config.toml
hidden_act = "gelu"
head_dim = 48
parallel_block = false
moe_every = 2
expert_mlp_ratio = 0.5
max_steps = 9600
Rows from expert 7 of block 3, named by matrix and row number. Rows with one number belong to one neuron. Each number is 500 + 50 x the weight over its row's rms, rounded and kept within 0 to 999. All counts start at 0. Numbers have three digits each. After the name is the row's rms in percent of the matrix's.
# up: expert up (model.blocks.3.mlp.up, 16x96x192), inputs 0-95
# down: expert down (model.blocks.3.mlp.down, 16x192x96, transposed), outputs 0-95
up.8 054:442541452446528460459477469503459543520578487438429528449489517527456509615498457484561519568536439535460554428536493454506471545534480608534545556443451496504497519527470493472476510449520394422555547471551499518589460507570521367537454463493551425546574476504453580470548470505485548583
up.9 104:532506495545478506550445432458494568504589525478527448530503421465515531413539457504485568471633506523591490436393583494603513523502415526518509484546454524603473483606480489475543449364605539524510514472468473513514537453489461483479486489472475480531508559480439472422609481451465497403
up.10 046:532431506569517515551602480552496371492494522587519507481463462481526558550409545483499494391492441381554564484569483487484407589491511526474482482516437537565524531486566456565463558537406518462502564543450542549585531466502440541466528549559468624458464421514450566452572549545566509521
up.11 113:491507520504461464504451374479540515494557533502505497509539406447571495414529436490491535451626469527625470461374476474540510546497440500500472452490474501631487493598419516464545500361532510532491507473458441484550479414463475469493489497454506463476512547443465497496572444444493484407
up.12 089:520551520490456553467424404472528535507517518512522511529538441436523491446504504463522570480612482495658484445357521481485507559511465531486465492485512532622488494597486527496546452428544566511497551469444494491507503418469538517506452466504501477484497537448441467504564477457490456360
up.13 119:458524462477526431614493505511482472453483527539508478598482608581601579498530547487539422607486579425536480611543481483504417427506526599471592456509457452496485472471477485565548539565485464493465508479494506482518438549520420594541585464475563517587434434514522550505505447485453440535
up.14 064:417551563503499507558547421531459551471519561479486540532455531530515516537539488540449509466509550405481509596479443511525401457525419550446579550472463443454495463483449419573492553528464447563503546544503496471479459512534538557565584477471507475511506463462548561511492471496492449501
up.15 114:531489531474522500508423412495527568495566486438484460505540423448530469406548438486548510468609470558556481423373553509492567553510418547485443446499448569615479487612484513468590470400554517548473506447466435514499484436476500478487467499448531482522506521500487513485569450487537506397
up.16 146:392488503510477414581580567485510487494488492535451521521436554583542550555571530522560528545499539458600531608529454545486460365486546534527571440499510418509480531452457481616537540547496499467517496452499547553480449494545418636528539439457518519568461479470478494498527444424469451543
up.17 092:456451582505458440539496436472523480505527490503477551485451493481469506572613465495455582399480519478660555511454489524470549498483457449535530524544516501617543536521465397545546440467582521483554501496555498527436510445529481595579535454434473469545462581447478478473534463443479488467
up.18 086:516461490513411460554473519467470547454557483509510507456551415501525502465527470452489517452579493525606457469392512483570478506423467497536513493522478478581486538618456488497549427416599580448545518445504474509530539437482474525469542480474461446489492590398475503463567489433463510442
up.19 130:435553471523469427573533532492481424527454556543449506601495572545587575474574535475524499512528591422581512594538473501482469365523497560484570476526495412468500513450487488581541511527471498495440502467506542561483477567523433601601564467497518498574433463507488527515513467460475424534
up.20 126:518505437510467530535438405427546522526559517458522517547530407465594502388498440416528540450621479547596483425389557457529542561494424513486505465555473521601475512591480484471502476374558520554483506438471472486593497442454501483448481495460462483482553526424445467437555442493472539413
up.21 145:431540501503501453635567551501477443496483541519485512589466571563576570542555514507485491541486536416563500611530444496505429389483526547489554468524488406474479491451471527585549498527482472481460527487522560527468477535542409611593571447514512525593428481493490535534513466461454443554
up.22 130:406520478516503460594548527528466453456427541544514475572510582543606559477572555527534457531486558466561539618532453484487441381537499611454600461569477436471469491475448457605558563559450485504455482460515531479534459540539406593585553473499556522571403442498493551497503440462469437519
up.23 072:483512470562484513572485531518439438475468534472474535515493488564410567582590502467578577496460540423553550486476564433525508521460560413577584561547496482490496501458475470601450442538500434421534513390571588539580460556528506506441509502484421503531541469452435563546507481460468526583
up.24 150:405500553549468399595567573478486455487476541568433507539457561560539559602606526491488525529488576451565545583544456533512464390479547507521567469527475383520506500432492478571566499549485482480510512454555574543450442528519412554521541463460505486578477465480458498485505433422415477545
up.25 144:417509524472501424606542543517473468503493537497490480519463615553577576527543554514538463565466551454561512623529439506477391374521513562486535469505480404474518492464458525563543566544490467502427494466486512554484477551512435606603612430492561514571427491501497542502529476459471447527
up.26 074:464510518420566560509484491523430397515487519574547467466568475510456552533432526389479466469498400499495534499551493530503557519532613420470498489544505502493469475391498545457472409604410536455466532548509581419541541590462481557486460521555374540436590523512508515469498510422517529562
up.27 140:430573525447552425509549548562465471568561591513463455530442508507485544585513537480530526460472485438547591492557540495536518455565522474465529589561459516443464444442500482552484469560504389398458565543521600465537463569580438535550442530442511409555575427574437534581522461445468446525
up.28 054:507516423516518558519518520354437500468429476559457465535508538507502580493566554487460552493557477545582483514453402410514475611491564470497562522570574468461492595515503448558529516496452472552555491501564603514525505466527516465422501457456413485526441583430371488452570546524393494543
up.29 076:449534452485511498445493531524435492521457596511495481506495507530525494591587525464521575534445489470519530477551502424598544521521511520468551520621522559408451511515453560524436464461490387488498522506475531450592421483504487431490490489515476536486472430514452577590519396488426536525
up.30 094:403532543511473386585543531537468442492448498507465494522503547519492560644589496513467501443520556467599498545505367516491521432491540495448565521515490461550498499501509468604586469536519528493512460534581597557429430559549437608525527465470432461563526520513479532483538472466441437494
up.31 087:417529571487555450584568487511494480469526530504453476653397603497546531485547569505510530464514560439554528556560459552421469474548492578493609488508434471542504491480520414552556522533468443514458496483565571440464467519535412593538493442469515492572474500522470521522500453523479429540
up.32 130:459567493450567466520546589546467481550578603513527455512473521472461506575493558470553538420474474456540536491538566504519589432559539407419513540544481547407474469436482508514438503534543386418436582523523603441513461557560424539535426536465489478496563362555478523575516487410465423519
up.33 067:538475513459466475536485376506494511525596567479527488424560477513583426512496482497471558464519431560595500439406435461542583551472432452539445508548538545622487456577492545524466475397604529538528487494515421490485548473443539451515481500481516485573525568488427470483578448465500479410
up.34 087:529563440425547550528519479537444491559462494514501467530509548521510564578483504484555522597527473535456559507469504391603558587544563501419565499546342501479405427516491517480532452474477469551433519480448604450614469527513504443475467565496482513519563493561416538553492500518421483620
up.35 051:461502497518414415445527370534395453622541589511550522511548479498540493485551453449500490488430423459543519468480548471439481458559582439521539542544491571547453468511516482551551404466470441542523547419446570474533459528537504544454524371504411505506535451448405504502550442435507480496
up.36 057:500425441506466431487525520495476473560489519486421509529450502442405479597594483423497478492404589519500468483469536477507478561556465429518559556516485461458486497526467457492490492540439429407465535483550624555536534499575545549511529405526513440562552434513476543572519491534436522515
up.37 137:450507491520501414633530588535458461494476545567473491585494573531577588583558571455481515508473551482588500570562448522463475420517598531468580483539461451522505437429476481545551459570482475496456511507518575469509466547546398563572489501459499477601487469528475506543496468416443414555
up.38 125:428490574476506520573546470526559484496518509511464525567362556533576535470538526499443502479520548428494532635521530531431460375540444524494542528482493445517489515463498417587538539533493535506480466479599519524442488517568448603566554478460476488581460482516515502464490545491511404468
up.39 078:459460615546497432605516537523490492495537519506512512516448567534571561580549534486497460463566488480605611550524471571464483411527502487470559527526447473565451479464512418536551537582564494518477581530532572497484495554517433573562563479474482454635514461518505486483504500466476437519
up.40 070:497514467491477577557405517501446489500557445465459520538540476512482545602543445358579588482442461546516522438481439512502512619490541459405484567593568547534470522550502483586538354483479437499540523518539624492564429497504486442512498455478503410524546484466439517522494458451420522561
up.41 074:468501483509485473472535603497556490519474499551453442520467584530477552534505517480436562538362478513435489577546528516506533463567571503489561524498550488428527524450556429542460541659362457486433472533490526464501497552480535495538502533512492555493520370592497523463473543530518518535
up.42 108:506499487536425473558411437381477540476555516495523532511553442500544513418550400494523561414625471535590480455397486491587513526499416495526491488510546505570505496543484488490515448385553519556521477525489481555535505450442450490448478486459472498527553585413477475513617452438428496414
up.43 058:489450557444521570616563564616517448467502584503466452550434505511484588580531509460500527549528518561488578557496465488544448464480529561514556529478411464462381514469460437506538489431520558513464565456482548472498454555557482509449521490480467508517510481543484497505479515539597444537
up.44 111:472566543433538424527495541573452470527532584507502472541437533480442535627479576481561506441453520441525568510584596470537561450537557447440525540602444513441437449487549493516431513557558481481445570515470605457531457586556402530480484507482501452557564369548421528566521505438502476488
up.45 096:542557514448595492555472564553514427511469500560495448487525551445471604530374529423482487539398470486459482549555490549477522479558595481431455496480469531401477417398535567427435520600454524458462480562465551441445511522442469505568454523595459512470515476553511452513443538419520420503
up.46 060:526534443516457543607473498503495434507472451480449582506481473515529578428488509505516555443516452535554466511532458463542448499444485472595494586502513475482523492517469475606474452417521453518478492490497549488503493526527503465491547422463436497477576560445477525452549489462503534604
up.47 050:444555492392547509397474493566470478483511457473483498535547537502446467462575574487506555527425559527513555466577519494519551558539593498495554531659484534471516480463500524495471501537373493522496479463478592515545511514480521544591565567514534528486510436488380452385488496387458562454
up.48 137:448502485502513449569529507517490471453470485507472500569451578537608533499538505537558461618482578408513495628544447469531418398496494624491579414517478403495496487491473447599541534497443465572455474447526496513491461555503476606590550449521558556567436473502519582497576465515521464539
up.49 125:568556463401618499479514538593492583573480577521518417496541500472475510527467581511523498566455482483461566453554536470619547490571548484415509542518462548428442404491543537429501492555497449477421567537430522403603478555544497459485455585491492487467539397616453531590464500547499482488
up.50 089:518529560502549536478503517580548530549441504484537458468485594478495461411498541432498416516446448517407528563539582548445506510571469432469481490457517515457438468477547559444439593513506498546426582524475430464508502540472508395500512562478506472429509485613591507490423561497578508471
up.51 061:437575452450561502536589596545491486516534541477432434527482511597500537599528503526505537541501526539496611488520452549499570545591570513493495531483440478505451431513477455498462423486467487530427439516549574395516416594533470480446479532443469581593495541574427508423415521481569450492
up.52 120:455519496473536413635556533532445478463452540515463472593492597556565582565531554455521441522480534419564525583528401523494449375508561523500542465533442451485494475432472490556558539546490466504429492452496560521533431554530408586573559481507536533582434505541485527536535481471459454552
up.53 139:450525490496536413572540534560444464517529593536493449531430554500520513536566574493508524466440482465568550498568520497536585445559519464410533526588463539438469429423495465564466472552458448446449531533538596463505472579564408528520450552441478415574559398553457489559488474421429440496
up.54 069:552483448571375515557504499406415479463510497479475561528500475495522517472579519435523572491386488431517481407496513483520521571526526503534581587553525555475487539459519424604463501558470456446626511467540556505527543489503418534455492456501441486456489491473470540476522458505439500550
up.55 065:499561489426539510557466536491419564549490596526510411524589486467431561541464539558507500509471500485511525389545530388556532552477526489472554538586420559496445484514469503445444408473555403499480525495469570451601464533499453461503492451414501471571557468511373569537483465425453481573
up.56 055:458522520483517505570548541537409366545512536600439462482477552557473552405452509472533534576468512517501498533470507476523508392569632556457509515523503482391492536456468467590424549581409518494441495479555493477529442460505457617493455552424475559542513509581509467498456531424491472542
up.57 100:491505553488532478477525626578505508539441513542496414459500556515471542493412526536455449553374522488404501537577537554497481437510611453492465545499514475375483460402516480485476596622402522494443486498486577476487499492544455546569513536489545514548483428558570461511451550484552486538
up.58 078:487515501521552442528542543571454491553493570510507466553478551468509482554422525483550520437392505499545527508557488483519568437565484458436549482578463524439458490433565484500490494573503440527500527520534614394494450637519396623560464525490451430520550418627417533549504479445446436509
up.59 148:454509526475508444565591534526500464481476527487428501593457599550570561527564522534502472523461566429517546633553479476498451405522484573467566501527499450461507512442483440591541532562425441515454490482525531533496460521538441638579559463501547533551410439508490568518507470504510428520
up.60 140:501558552422579504454493615566535432575412523530505476485500567449507526496430559504470461548387483448367483555584560549449520462551544442439478485419551517414463439426556507504468568578429529511424527566516500462491522545471558486555498550536507492474487418576580469535453557499536479518
up.61 101:546481476482499480498438393476510560495548555460538524479547455474533453497456455489555529474658435582614458395414497536466525556509410507461473465521494556615466516594481515457488449333583525506517489482498455481534514447508500509483462485484457488507499530485442460495517470463474495416
up.62 088:554578531438554597530552577616447440517414494527504426506541608475537592492463584372471502611402519449514461524538509530457519438537565439445487486498460552426513468520548512436475589561484551491440516544448487499442555569471458464507474504518486494517480483555485422486483512502576456570
up.63 083:498496459480439489576427475433464566520583511501499478507529409486545488539572465478486582414572513534605452455394504468481481525434399497505476511537543498631472542544464497491557436363570479486536545450497481516538484433476502509451517484489410496522498560470432477466555480423454500384
up.64 142:409504531528490408609496622487484431507494499570462505562484558525531587551543530435500539474491532518555533549544466565457551432497601453474547499545449485509503511419517502567543469542499558471464567484540592516454494501530382569518542509433482435558522470495445406522495449392444439504
up.65 093:514478525520477453588508446440510544461558509465497523442510454543529493479507443478471566455582477523610507472420481534505560511459419513548474519494527517618580518548409457517608476412610484448525517528469502539485484495481475589490529453469471443530492575438470481480581460443443490414
up.66 148:543567520415605462456478537582560471583393522532529440486528564462523470444408560457474454484454458477421468536548548529449531486565491456414433476448493540441427450441573546461465545562458497535423579529458511433490537559484518456559456554527547486434514395577582485546448544457567481460
up.67 081:512505487518461473579441484495523554489590500536559495476536478471520443446544470478463511430537502550593456420357478459540485544491421523531457445525503525579516529537519499448556501383588504503523518423458481501566492476536482488441494506490450457500510595409452462455628479486404506407
up.68 051:475462521535445466478542517458464456401468499536450562523506503545444511551602490499422533500526509503517530465563471536504476486524502523450511386592480519560479548441478486539563521516418409466546459531590583411435499517503536550485452527592492470468457484425458551461526454443472423466
up.69 132:410467454547434403623512501490463483463460496488437544554467566560586553518605539441490506521514555428592499594492495496545426483519515553516568495569488407490523528491471480566541448498433494510466496470494579534499466541519411649584585462457491536599474482461475517471527411433441450569
up.70 054:481477541519462505624612543499435462439473477572459515596505586454525507515531552510501458478418504470521518507557546426473490496509527473460503485515509468461517478440531503535419430529376419353536468518576483510553473563541521603512486493505519525527474490524497505466501465497425476498
up.71 106:499561564434538482447469519584578488527424526504553428424534588481487448466405495455469438485418444477430492517559539535461559463564490432419456456437496542468436458509564532451458525554478524515455572533497471471485517497498497434494428545523516424438563442582603493525497543454556511472
up.72 085:487522472530457505555429445452472537496543459502510455455533441486540525479519401487465551452553475516594477455370503396586534535475493513471468466576504486549447498542486480494522485390545455515497505458465475551528531489493482494440458429513422493526529596428405478523534447410403515424
up.73 062:471563509389602506480538545619547536598470550527477489559458533566396563465488512503540522564485511573502504468562503514605561491585475498461500489494492459451396519491574410514437543514452449572454543563562619426562403498584484483551489537517514511487533498590512507507480458573484512543
up.74 067:494637564347504436526535469556467556535473569509538459438506517469522541570466532575551464529455400503507471514529532505567588535545591507457537492498499549429393412539490499476431482522461442422481616475394572380528515536523493456452497529515457461476618423559516484543478583422464499516
up.75 103:452521555472535442584534561525455482510520537490462470546405506509519587574551504446489530427533537509562558492542480509512571465553587463423540528533516482512463475465465445497535469550532505432452555512567639483476498509532430548517473496446471432570578504505437448516527509393465469504
down.8 060:491520544490606520556522486476492400605479608539519452504518452575463526504484483522469554436539517552612471496479463549477557517479541504531449495531508607544496449448544475554573361559563563545483444498422504468487553521447492503426463472488497517442432584468463443435482517437504481513
down.9 079:443401562538458531525576455454450497428505449489472542533415533534415527504532469473537528498575540507549501524393512521537459398473479509579510474583520469583516573536484496589513553458517469541505439443487502540515578509497395535479622491515531510531447612457509625460488441572525513488
down.10 068:480484511452551527597486477428602528526504570531540452494569492521482541527496495595531536538461513504527476480489467502463573541526374475526485476531486526538532471565496489536496442546543489448376529598415460461452551540540412434495523535522449545452487537493465622436530515548489548415
down.11 090:455373542590421455553534490464506489413493456523457611511393475568507583585547481496483499488576567470524510535434517551494505442454502492545531457548525467482571561564469473571513550472495459556535431494495494568549481449446486538479595461467499586543508579477453593465575468552484511450
down.12 080:438404578557451495517509527446438538464516478546496570601440518584472619522562483477524591571526594444542532496465511468512464486490449490597526494521567401563589576511495476575547550478468529529536441476477429562479466515496466580499591480494450609550516601446493574483540485551473487514
down.13 135:479411429533441552522525516479431423457534378522428543578528488506556536528499501471425509456487507493509429510544490425459482600403556446502550517563597502468539531575552435518525487541440478477578509528604521520559559504403524443457492451517479523527511619457516513407572505509519516549
down.14 097:496437433522520516563528466488405407494517366504401536560539445525551572501492462484432546457456517484573475509470462479416465514456592419493557498537578525498516509562601460538516490597428533507522432470533493549539579503397506473468520480533441494556490604402473523401518512488524543521
down.15 081:461366559587412522523510507447415480432501484529445552503419417601469562537534445466533509500534518527620501480418522537544449422440473480555520495524507464544479520555526438511475534468511470569545434449408490467506475496448458512439605495526447593500461622459475601461565522540479531517
down.16 148:492441464533464534512524535421437461432535352473434553611500468546585520524492466456437508456467501514494482477505497482477499546360535482533574530538602507489513535582575474505497522533427511491599490487569539529595505486429454480450472461517464548553506607400519495415558475479497524566
down.17 110:526416486564399495493536437456479512458420398491487538578531503564509498519516470477488499481528550443522431538482426478461425483352403581586560480458485398525597550556604490511566508526435550553569461494479485572543499471378453497492562495489529539537464548475558568422558445559501538512
down.18 074:472419534513463523564500497490485472443530433493478572546440487538463541520497475498527495536455617543522460541471461501518471444491458478567486485561546468515630586522467470572438513472520502529568458439538442494520447480459463508445549465488463587537436650400461544470514503536494455518
down.19 144:492446399558447545519517542444424440425517394486411533597505513497563534517495473469450507412500498483536452481517502443462462565384530513519552574510599505511553527585607432520493498546429479513607486482556500540543509507387472447470494421515512532538511624424531504414534463499505513538
down.20 084:462437551547462475561509506419424523425561445505480563490489451564400513531535478491567546582515574499592475512432495473502499494472498466541507516589510411509481568554496473595502526450518437477512414397484484511553494474460468560485638455512475565578447521516452593497570473499457451489
down.21 145:489439451546432563522513513472415434413540363489432552553501487487568501527489506485439536441473500508514450475513474464456497552376534482553600514533579481519542531579546448503513496556450494518572495522595503523549504477461487470473480434514518531547518616427490483418545457484499538535
down.22 139:492439437537472549521502526447407421452535388485454531556526453476579522518479493473444522415427490494525443483514476440453454587450552486513566506524580484466494524553577450509486525582422522480591481492568509491578540477402501433442473437539492497523498628443512503420541493495535545537
down.23 059:487548441563537541552525523418499461455547475471557573503458431511434494536537439492488554492529500491522523400403479546505488475449473475503466503568528538548467518579483513538459489472582494574432483534486424473499512500521333512450510469373430531462588572497481426454579490543497502447
down.24 142:515423447533398543507480530450435442405551403463434562565473449524578525537513492466477525435480471507530463464508468463476482566396529448509583553542602514510514533585566464515484510552462482480611521476550525478559508512430443456476494460509486502568517598443500502423570466507484525541
down.25 139:508390431548430545513504533456392434467501371508449573570519461480559506518502477471439484441493508505528464492494462449428515567392558459548608528498588481472531558554558432544475525545377486490589484526572507512576500500417464483483509471532487548559510638419529497417545492502492567545
down.26 071:536528519484546541486506479524544468483538654562545432516537590492485469507473498534495403523534546508568474525502452567496550430482492486487512505490517429537478314497492549519427449429469529470418478615438490459444524453469476498506475614531526508458534578506499572539495537519535496478
down.27 115:548545464455552520518417549524458426527487521536453469518520434454459500493471468443482518477538428579550497459490537493481571545500495471442471523531571563521424457566572440448463412502515555508522507506443539404552582516446458453405443463449440496453551637447508484431496508486465559457
down.28 050:533434482560514601566469409458536546444548506519536508471510525568471525430509544561433606506530513465605520518404471536418565523468507443516556471527488529543464450522537441519514377468593472487487450584493538529489487555478492583382474492474493540449586506569545474447426477519502381524
down.29 086:492531521459521438625477531510447416474496520553492512476499528521329582476532469455449491535521499522601515493464450561426570480498504458462435498532514516505473501540537414475535414507613552522512510522396526474499584510386472478495491487480420510414536548450459431433477535461548557528
down.30 086:467433471524480533583523489467497527479459360499462537572463465607462500483545477485459495492536522519528476499460457504481478501474493472554555462548490510591511561614536484432540436487477578511557460555477446563492562486433467492430485469465498468492470590461503536413474509533477502476
down.31 114:525461418505472572524523527470383402470522426507437565587529425506573561544492463505478537431478495532545413485505500424388476575467522424544571491536606518499563517519535452523513485577420507460551451525531517495569544502409502456468475480521484555559524614440467508390513461501535525530
down.32 127:532514494413537568561442564551439363539533506530461488496489404467428566498498478479445483470508447586531455440495523526451560539535501454401484527540561521472423442510519427470444431512551601530494519532444486419521596511445470446421472479480428529499570577416511433430527510454488575492
down.33 058:488432501551525470616538507470445460479452527469471541461477534573386503536522444530519485540531560468496445576405479465580414520476495475530591454467522463522573555576458491627531533479470502541421421496485512557442528480432495548510591476546471537448478585459480538503531451562583481577
down.34 091:565506502486524565580490557517449432518519466513478479555483407461476536529500443481494451502476552540566475439447399533452514496527533425460486474558588469551473453549577361513448403541529556496539466555515443455454573485428430448417432502477458515456531630473457533467459508487522514556
down.35 066:495479395449565504609395570521380447514553557559410516577493393498462601528469523515512531397538469548534432418525474520474472586528586421473450467518562468491464454564520481451497470549548586535549528495437535435509525518423500508483414483495459488458501511440456395472571476445482541523
down.36 056:458533511529635450494529478507566529546567526459459484456488496499405522527565493501533565561477457501575535395540492549489482484497446476512510505480460548500568530489500374465464415455522544547501450527479471589509568552461512509445555459434481519549453582483543501373502456550468449497
down.37 127:533438440479470551520465562471423405430567421476481544590513443480520504506475456460470551433442470527569437423460454462479548571438571443496548524528601533512487510559609460498530498543433547487562486497501523523553531493462471458462477450497460477572509614439457517429553464505495551554
down.38 149:505423423501475522539508554452398392458512389483457511573487476516555522476478499486416527403471523526506456499501489468460500574398566439498570532491584485527530537527581461525512516599424511468585494500576533525556515499383507489469497457556469569533513601454490491371528472488523540552
down.39 121:512421429512466582501492577510386419442520364493431513584534432498526524532471522492436520420464504534556460491534467490471477572445553459482553525503595521473500512594570437509464494567427469492562479493534512513549549512422512466456440465518460506548505616455468514413527510484480528549
down.40 056:460518491533478452523502545474514529433511574467578569461588536575436558510557406524456532575525532518601480540378496461481496487575462489542469446493453477519532599392475552610576533423577475495438562463491428575475522534564513574463558471460524506487534480460540477595461504519529511536
down.41 068:547471525514559471530517488461471484475521568507572461504494418568482545579499506492564488531497510461575587502443529483439547505483445458472473464499530453563469477594552451541444464468556502448517432533390493485468579469507422480402428526520421466444554542542418607566522508555495474436
down.42 074:458509510578488527505495465441451424433501476524534574524394492538464587531517490476502523548535537462575500517439485524489415493450454518583488503514560474510621578507439490607529574525490487450519406503515453576584512511459462554464563466451467617575442584483424576537481483567493488525
down.43 096:491493438499533552514518561465449386457551408491494487586502431476517567534487467440442510432465514514598444477460500463487480527465540471469522501550581533564505479589546425462500409575463527488555499544502531498512548456409472484424456469584460516481539610456461527434531528503472546553
down.44 116:519496472468531577540448591550435435486540453525442502589455445514504553522473506470445518460543477497550435445543509514434517533453533472434466463529614538464464465531557421469449459538465533500546517546480512481530586482421518458445475476553435538493566630421529485392489522482462547535
down.45 090:513553558471577542503488488504593523449460575453490450523529467494470507489499475522556458563495491469551584466470471535456522476511437464463483499478456502544490419525452462473451506536581562502415498537369477393475565525479459493524475542538450515432503550571447607449495550522509487437
down.46 057:458525556601598455595548444475596589464532487547570508496470549520446444492507483567471562575550582456514439516464509468439430451521410490497497459437487478552585516551497555552575408492573588621419472535441482502530524518439462523509500459423544465394539499489517504499486496521552464422
down.47 060:512454567537542519581479510487581520555533592475507442537508542476414519493498548526543557476511447455453557494459477539486543465449370498457479499549500502557491440441513501480435548468543529465373479501441531513576606509557456555537478520522498484385505453545401544477565526533491515438
down.48 154:495422386531454567528501515459422419427560412491418510584533485483582549513478494450430508427479514500490451481561476468448470565381570436531590500514588511504530500549579435537497497576429502507601478480552506513561523507387477502483473439544482535498510599451502500402538454494485510559
down.49 147:535537523413521490558397553538457453574513534560436474492448411514394524468497460483487559465549451570531449417512506539471545510510542460420457499495577533518434416543546426439493438541542552530509530530471518391546580496453470413431454444442453516480563572456531482443491531493471573494
down.50 085:481500510474518485510490469474531539512546598493460484455506457504451535496494468500585558563485475489573517493401533544437547462515369475459505447569486516531462486546490505496399471485536506426439485547364519489452547522490375479352480496538486518419485508524505599449507539499528488463
down.51 082:528461500540517604577476508512467382481485476483505464505506406447469507480516500422415522415485540505556505414487516515422546547487520462452470489566554551468475487578498443530416400533403511435478489550429548429519610446425485462390476499485504446442544654464427541425462487458492557492
down.52 132:479445424520474580546522522481410380465507414484447540606521470449583540525509483458432538418458491523539419463504479480448476605446551455514568511554582530484491514572576448510455482561423520497592491504537503504539547514421493465466464459510453505548484619461473527385514486490494548556
down.53 117:523544507472546518504418587551476423537520509469465487509450406520421519513515446472472552461550445574568475481474569514484552541521511412406494500530523571522451441539523412456470419511530556515535553466456525397546533499441492435413473475493438513485582616437489465451515492463454560488
down.54 050:440430552517534471418602533453499580387517514450605513468581552490469458395514508559496521533546435448486499472476473580507575495534459413498546500539422387501557545483477548533521562462504505537468508519490458558508526462487440543595468579476481575597480531479539447523473445511416448526
down.55 067:515554464459493520570418526532508450462492529483493467456446361500394604468496419509459500497540454495579508420497495561562568522532534416399494469573477478534446404477518442528484440555580551511497497522451494464524532508492491450456485465503439562531584556419470398486460482450482536486
down.56 062:464494441537587547582398492516596490521514544496551518427511473528468469466527509519520535518430570456589590501431452584459510470499431461456482468602514517559464427571488419557462404439496510430469568547452471520564628499535496436375468560509484422494568456452560514486516507459562519453
down.57 077:498559515471572454546511504525577480488493555496487446459524489537464517490499504548558536597533501474561481485441525546490483496533478470477478437538523496537472374582518514528483479433548505494382417561432454450441575497489419473470473544516410507418538533543416597508465495500524481487
down.58 117:538470428483535545580462557563387399474516477504423548526489455455444571517466461469446518442489489517528387460511477479401513546505572417455483460510629543478485498559534391476505488565463549505550492530484491477556587511403507447487441470503419538527496650450489527405531515516503534562
down.59 142:519446448551439535508535513503423443460513376507438552574505473481576509520483490475429498418492497515510435492483476479430473547399566451529566503489612485518532548542598445571500515572409469486621471502601537527535512492382480475467494436549520511537490628456498514395559492510497506537
down.60 094:515545545491606495521494507499577475525494532486491420470527479538439476513507498542575493566527537454582507500425473472491497467546464466449507472506496476461460407520528484526426449456537556474403482513376478442478599486480438474428458589528480480453480495547455594482546564591551473438
down.61 070:421483567510426522480529531455533493457453444467481590496380516512444519578575487447535512523510585538603576498418507457523543460440488467521531442555523503573535578590500480575567580498530461455530426509466495533542439452509436499496541522464456535564520543463465618516538485496509533491
down.62 078:520521577476617564579465544517581492515513632480541479454503501479431520495500515499544564457520499453602542538456562525468492478508446524470511491502511444543477427564533404533482484438512521498479498535378486495449579522483459451419434555485467508396500505571436553496524561532525464498
down.63 066:432420546624427502568538452458469454456498404449457555561458510531567529568552483501560543510547575513543514507464581519509453455474454511528549493529543446514537528531469500547508525503519485558534432405495513508535506491482504533513547485470438551615540619430521544467495451473501402480
down.64 123:518426435529441571474469514450451444421539379459441527531464441492556490513509476482456538493479439534549500454480530453498471558429513456514593544560531507494499515581522460496497494506486494517583507488543548527563508494484433463444456424484446535515512605402527511450609461448479557534
down.65 084:510430487579498488522569475384512478468447385474489587518496506545454543516515476516523471524510537437545458567461461571468425492443479455540533478548540461552598606564515489558511507452522497488511412512475466565497563523407475516474575482497490558511453637480464549454483485567503490509
down.66 094:518456525455579492581486476484559474504499599454529514439499464491475545488484511502596486512494530506628575481431513501469514460499425464441489473560448511543494435545487503499436523449516528444428489490371444445417605482480410461461455565547429479450490562562414592513530557512508514475
down.67 067:455396553562463509508508564470470430396442505463475555593468497538446535595439459487563523501491538427527474527467441516560413434460424499493578481549532445465545581552541548550492555480573433492593469413451498599514502463485481520542534471553439611542480595484492595477526455573524484469
down.68 053:456404493544508448464465438499427529515430485511482578504479490466505571456556611432453562507473539519486595427540470542512538488478477466498487520523442508534527545476549451438518369495527457445518512506435543426461388473504455528508509529433493506442518541433493509411525515468483556570
down.69 147:487386404557422529515492518439433439427510357495460579589516480533557553506526474504456522463513516490521456459520481440474468543374539486563596538534593488509550552556589467528501504529439489518611470473536520541549483523432490473492481452507451526526492584413504493426544484503513501528
down.70 057:556537518533587505551525507491579511503453609499497499551560454548397520400530574452510447457519425538566528571452465589510473528520412480516382440571474429493438485463466543499433492504566603549509485532371399504520523479483484509511529592575480531404480508503451508481459544456498430536
down.71 089:529533527435626483528477447448525467460507541482486481523524440516489492468476445539589470540480543431612485432445529538407500489478377462465501452578443544612443437580467467520415472491524520489456489567414489506457568528479423450438458564544421500431541530563428582530547509525470494432
down.72 069:454411536581449480534539533441423454449491466532424558544466568611438549482521476506531467516502573484524511555452538564515451363403456534589492517519485479504583580472529477582511592462454397446498414409462462517492489496422501551489627475509485553520432640520491529436509468544547488527
down.73 080:532541511521510523523522607487501361468488431554491556522519479489426525495526472466489508484416534492579488468445482510425484545509494495453506471563528494498491495428571337462452407551539611452509504555449519449487571487462402464448454475539457569402487634449471503381466558465571498533
down.74 098:521520490460608549561533606559468375504480545495497431524520465464387580511540500508451456488459484513584452463546518541461515484508525520439455474557553526521484419503558411490461441554600629413524515572387522446485601503445465480444432511531436498421478566502438476439493485499513525486
down.75 070:474511506477515601496506476522446423378483465530467499550513470520428471504465416548470566505517471514511567478466430506462540530503524464451550475580474510563492563612500475492452405453515575520496492534403476472481576515401491476448441453436506470454514596445483534437435552498474496439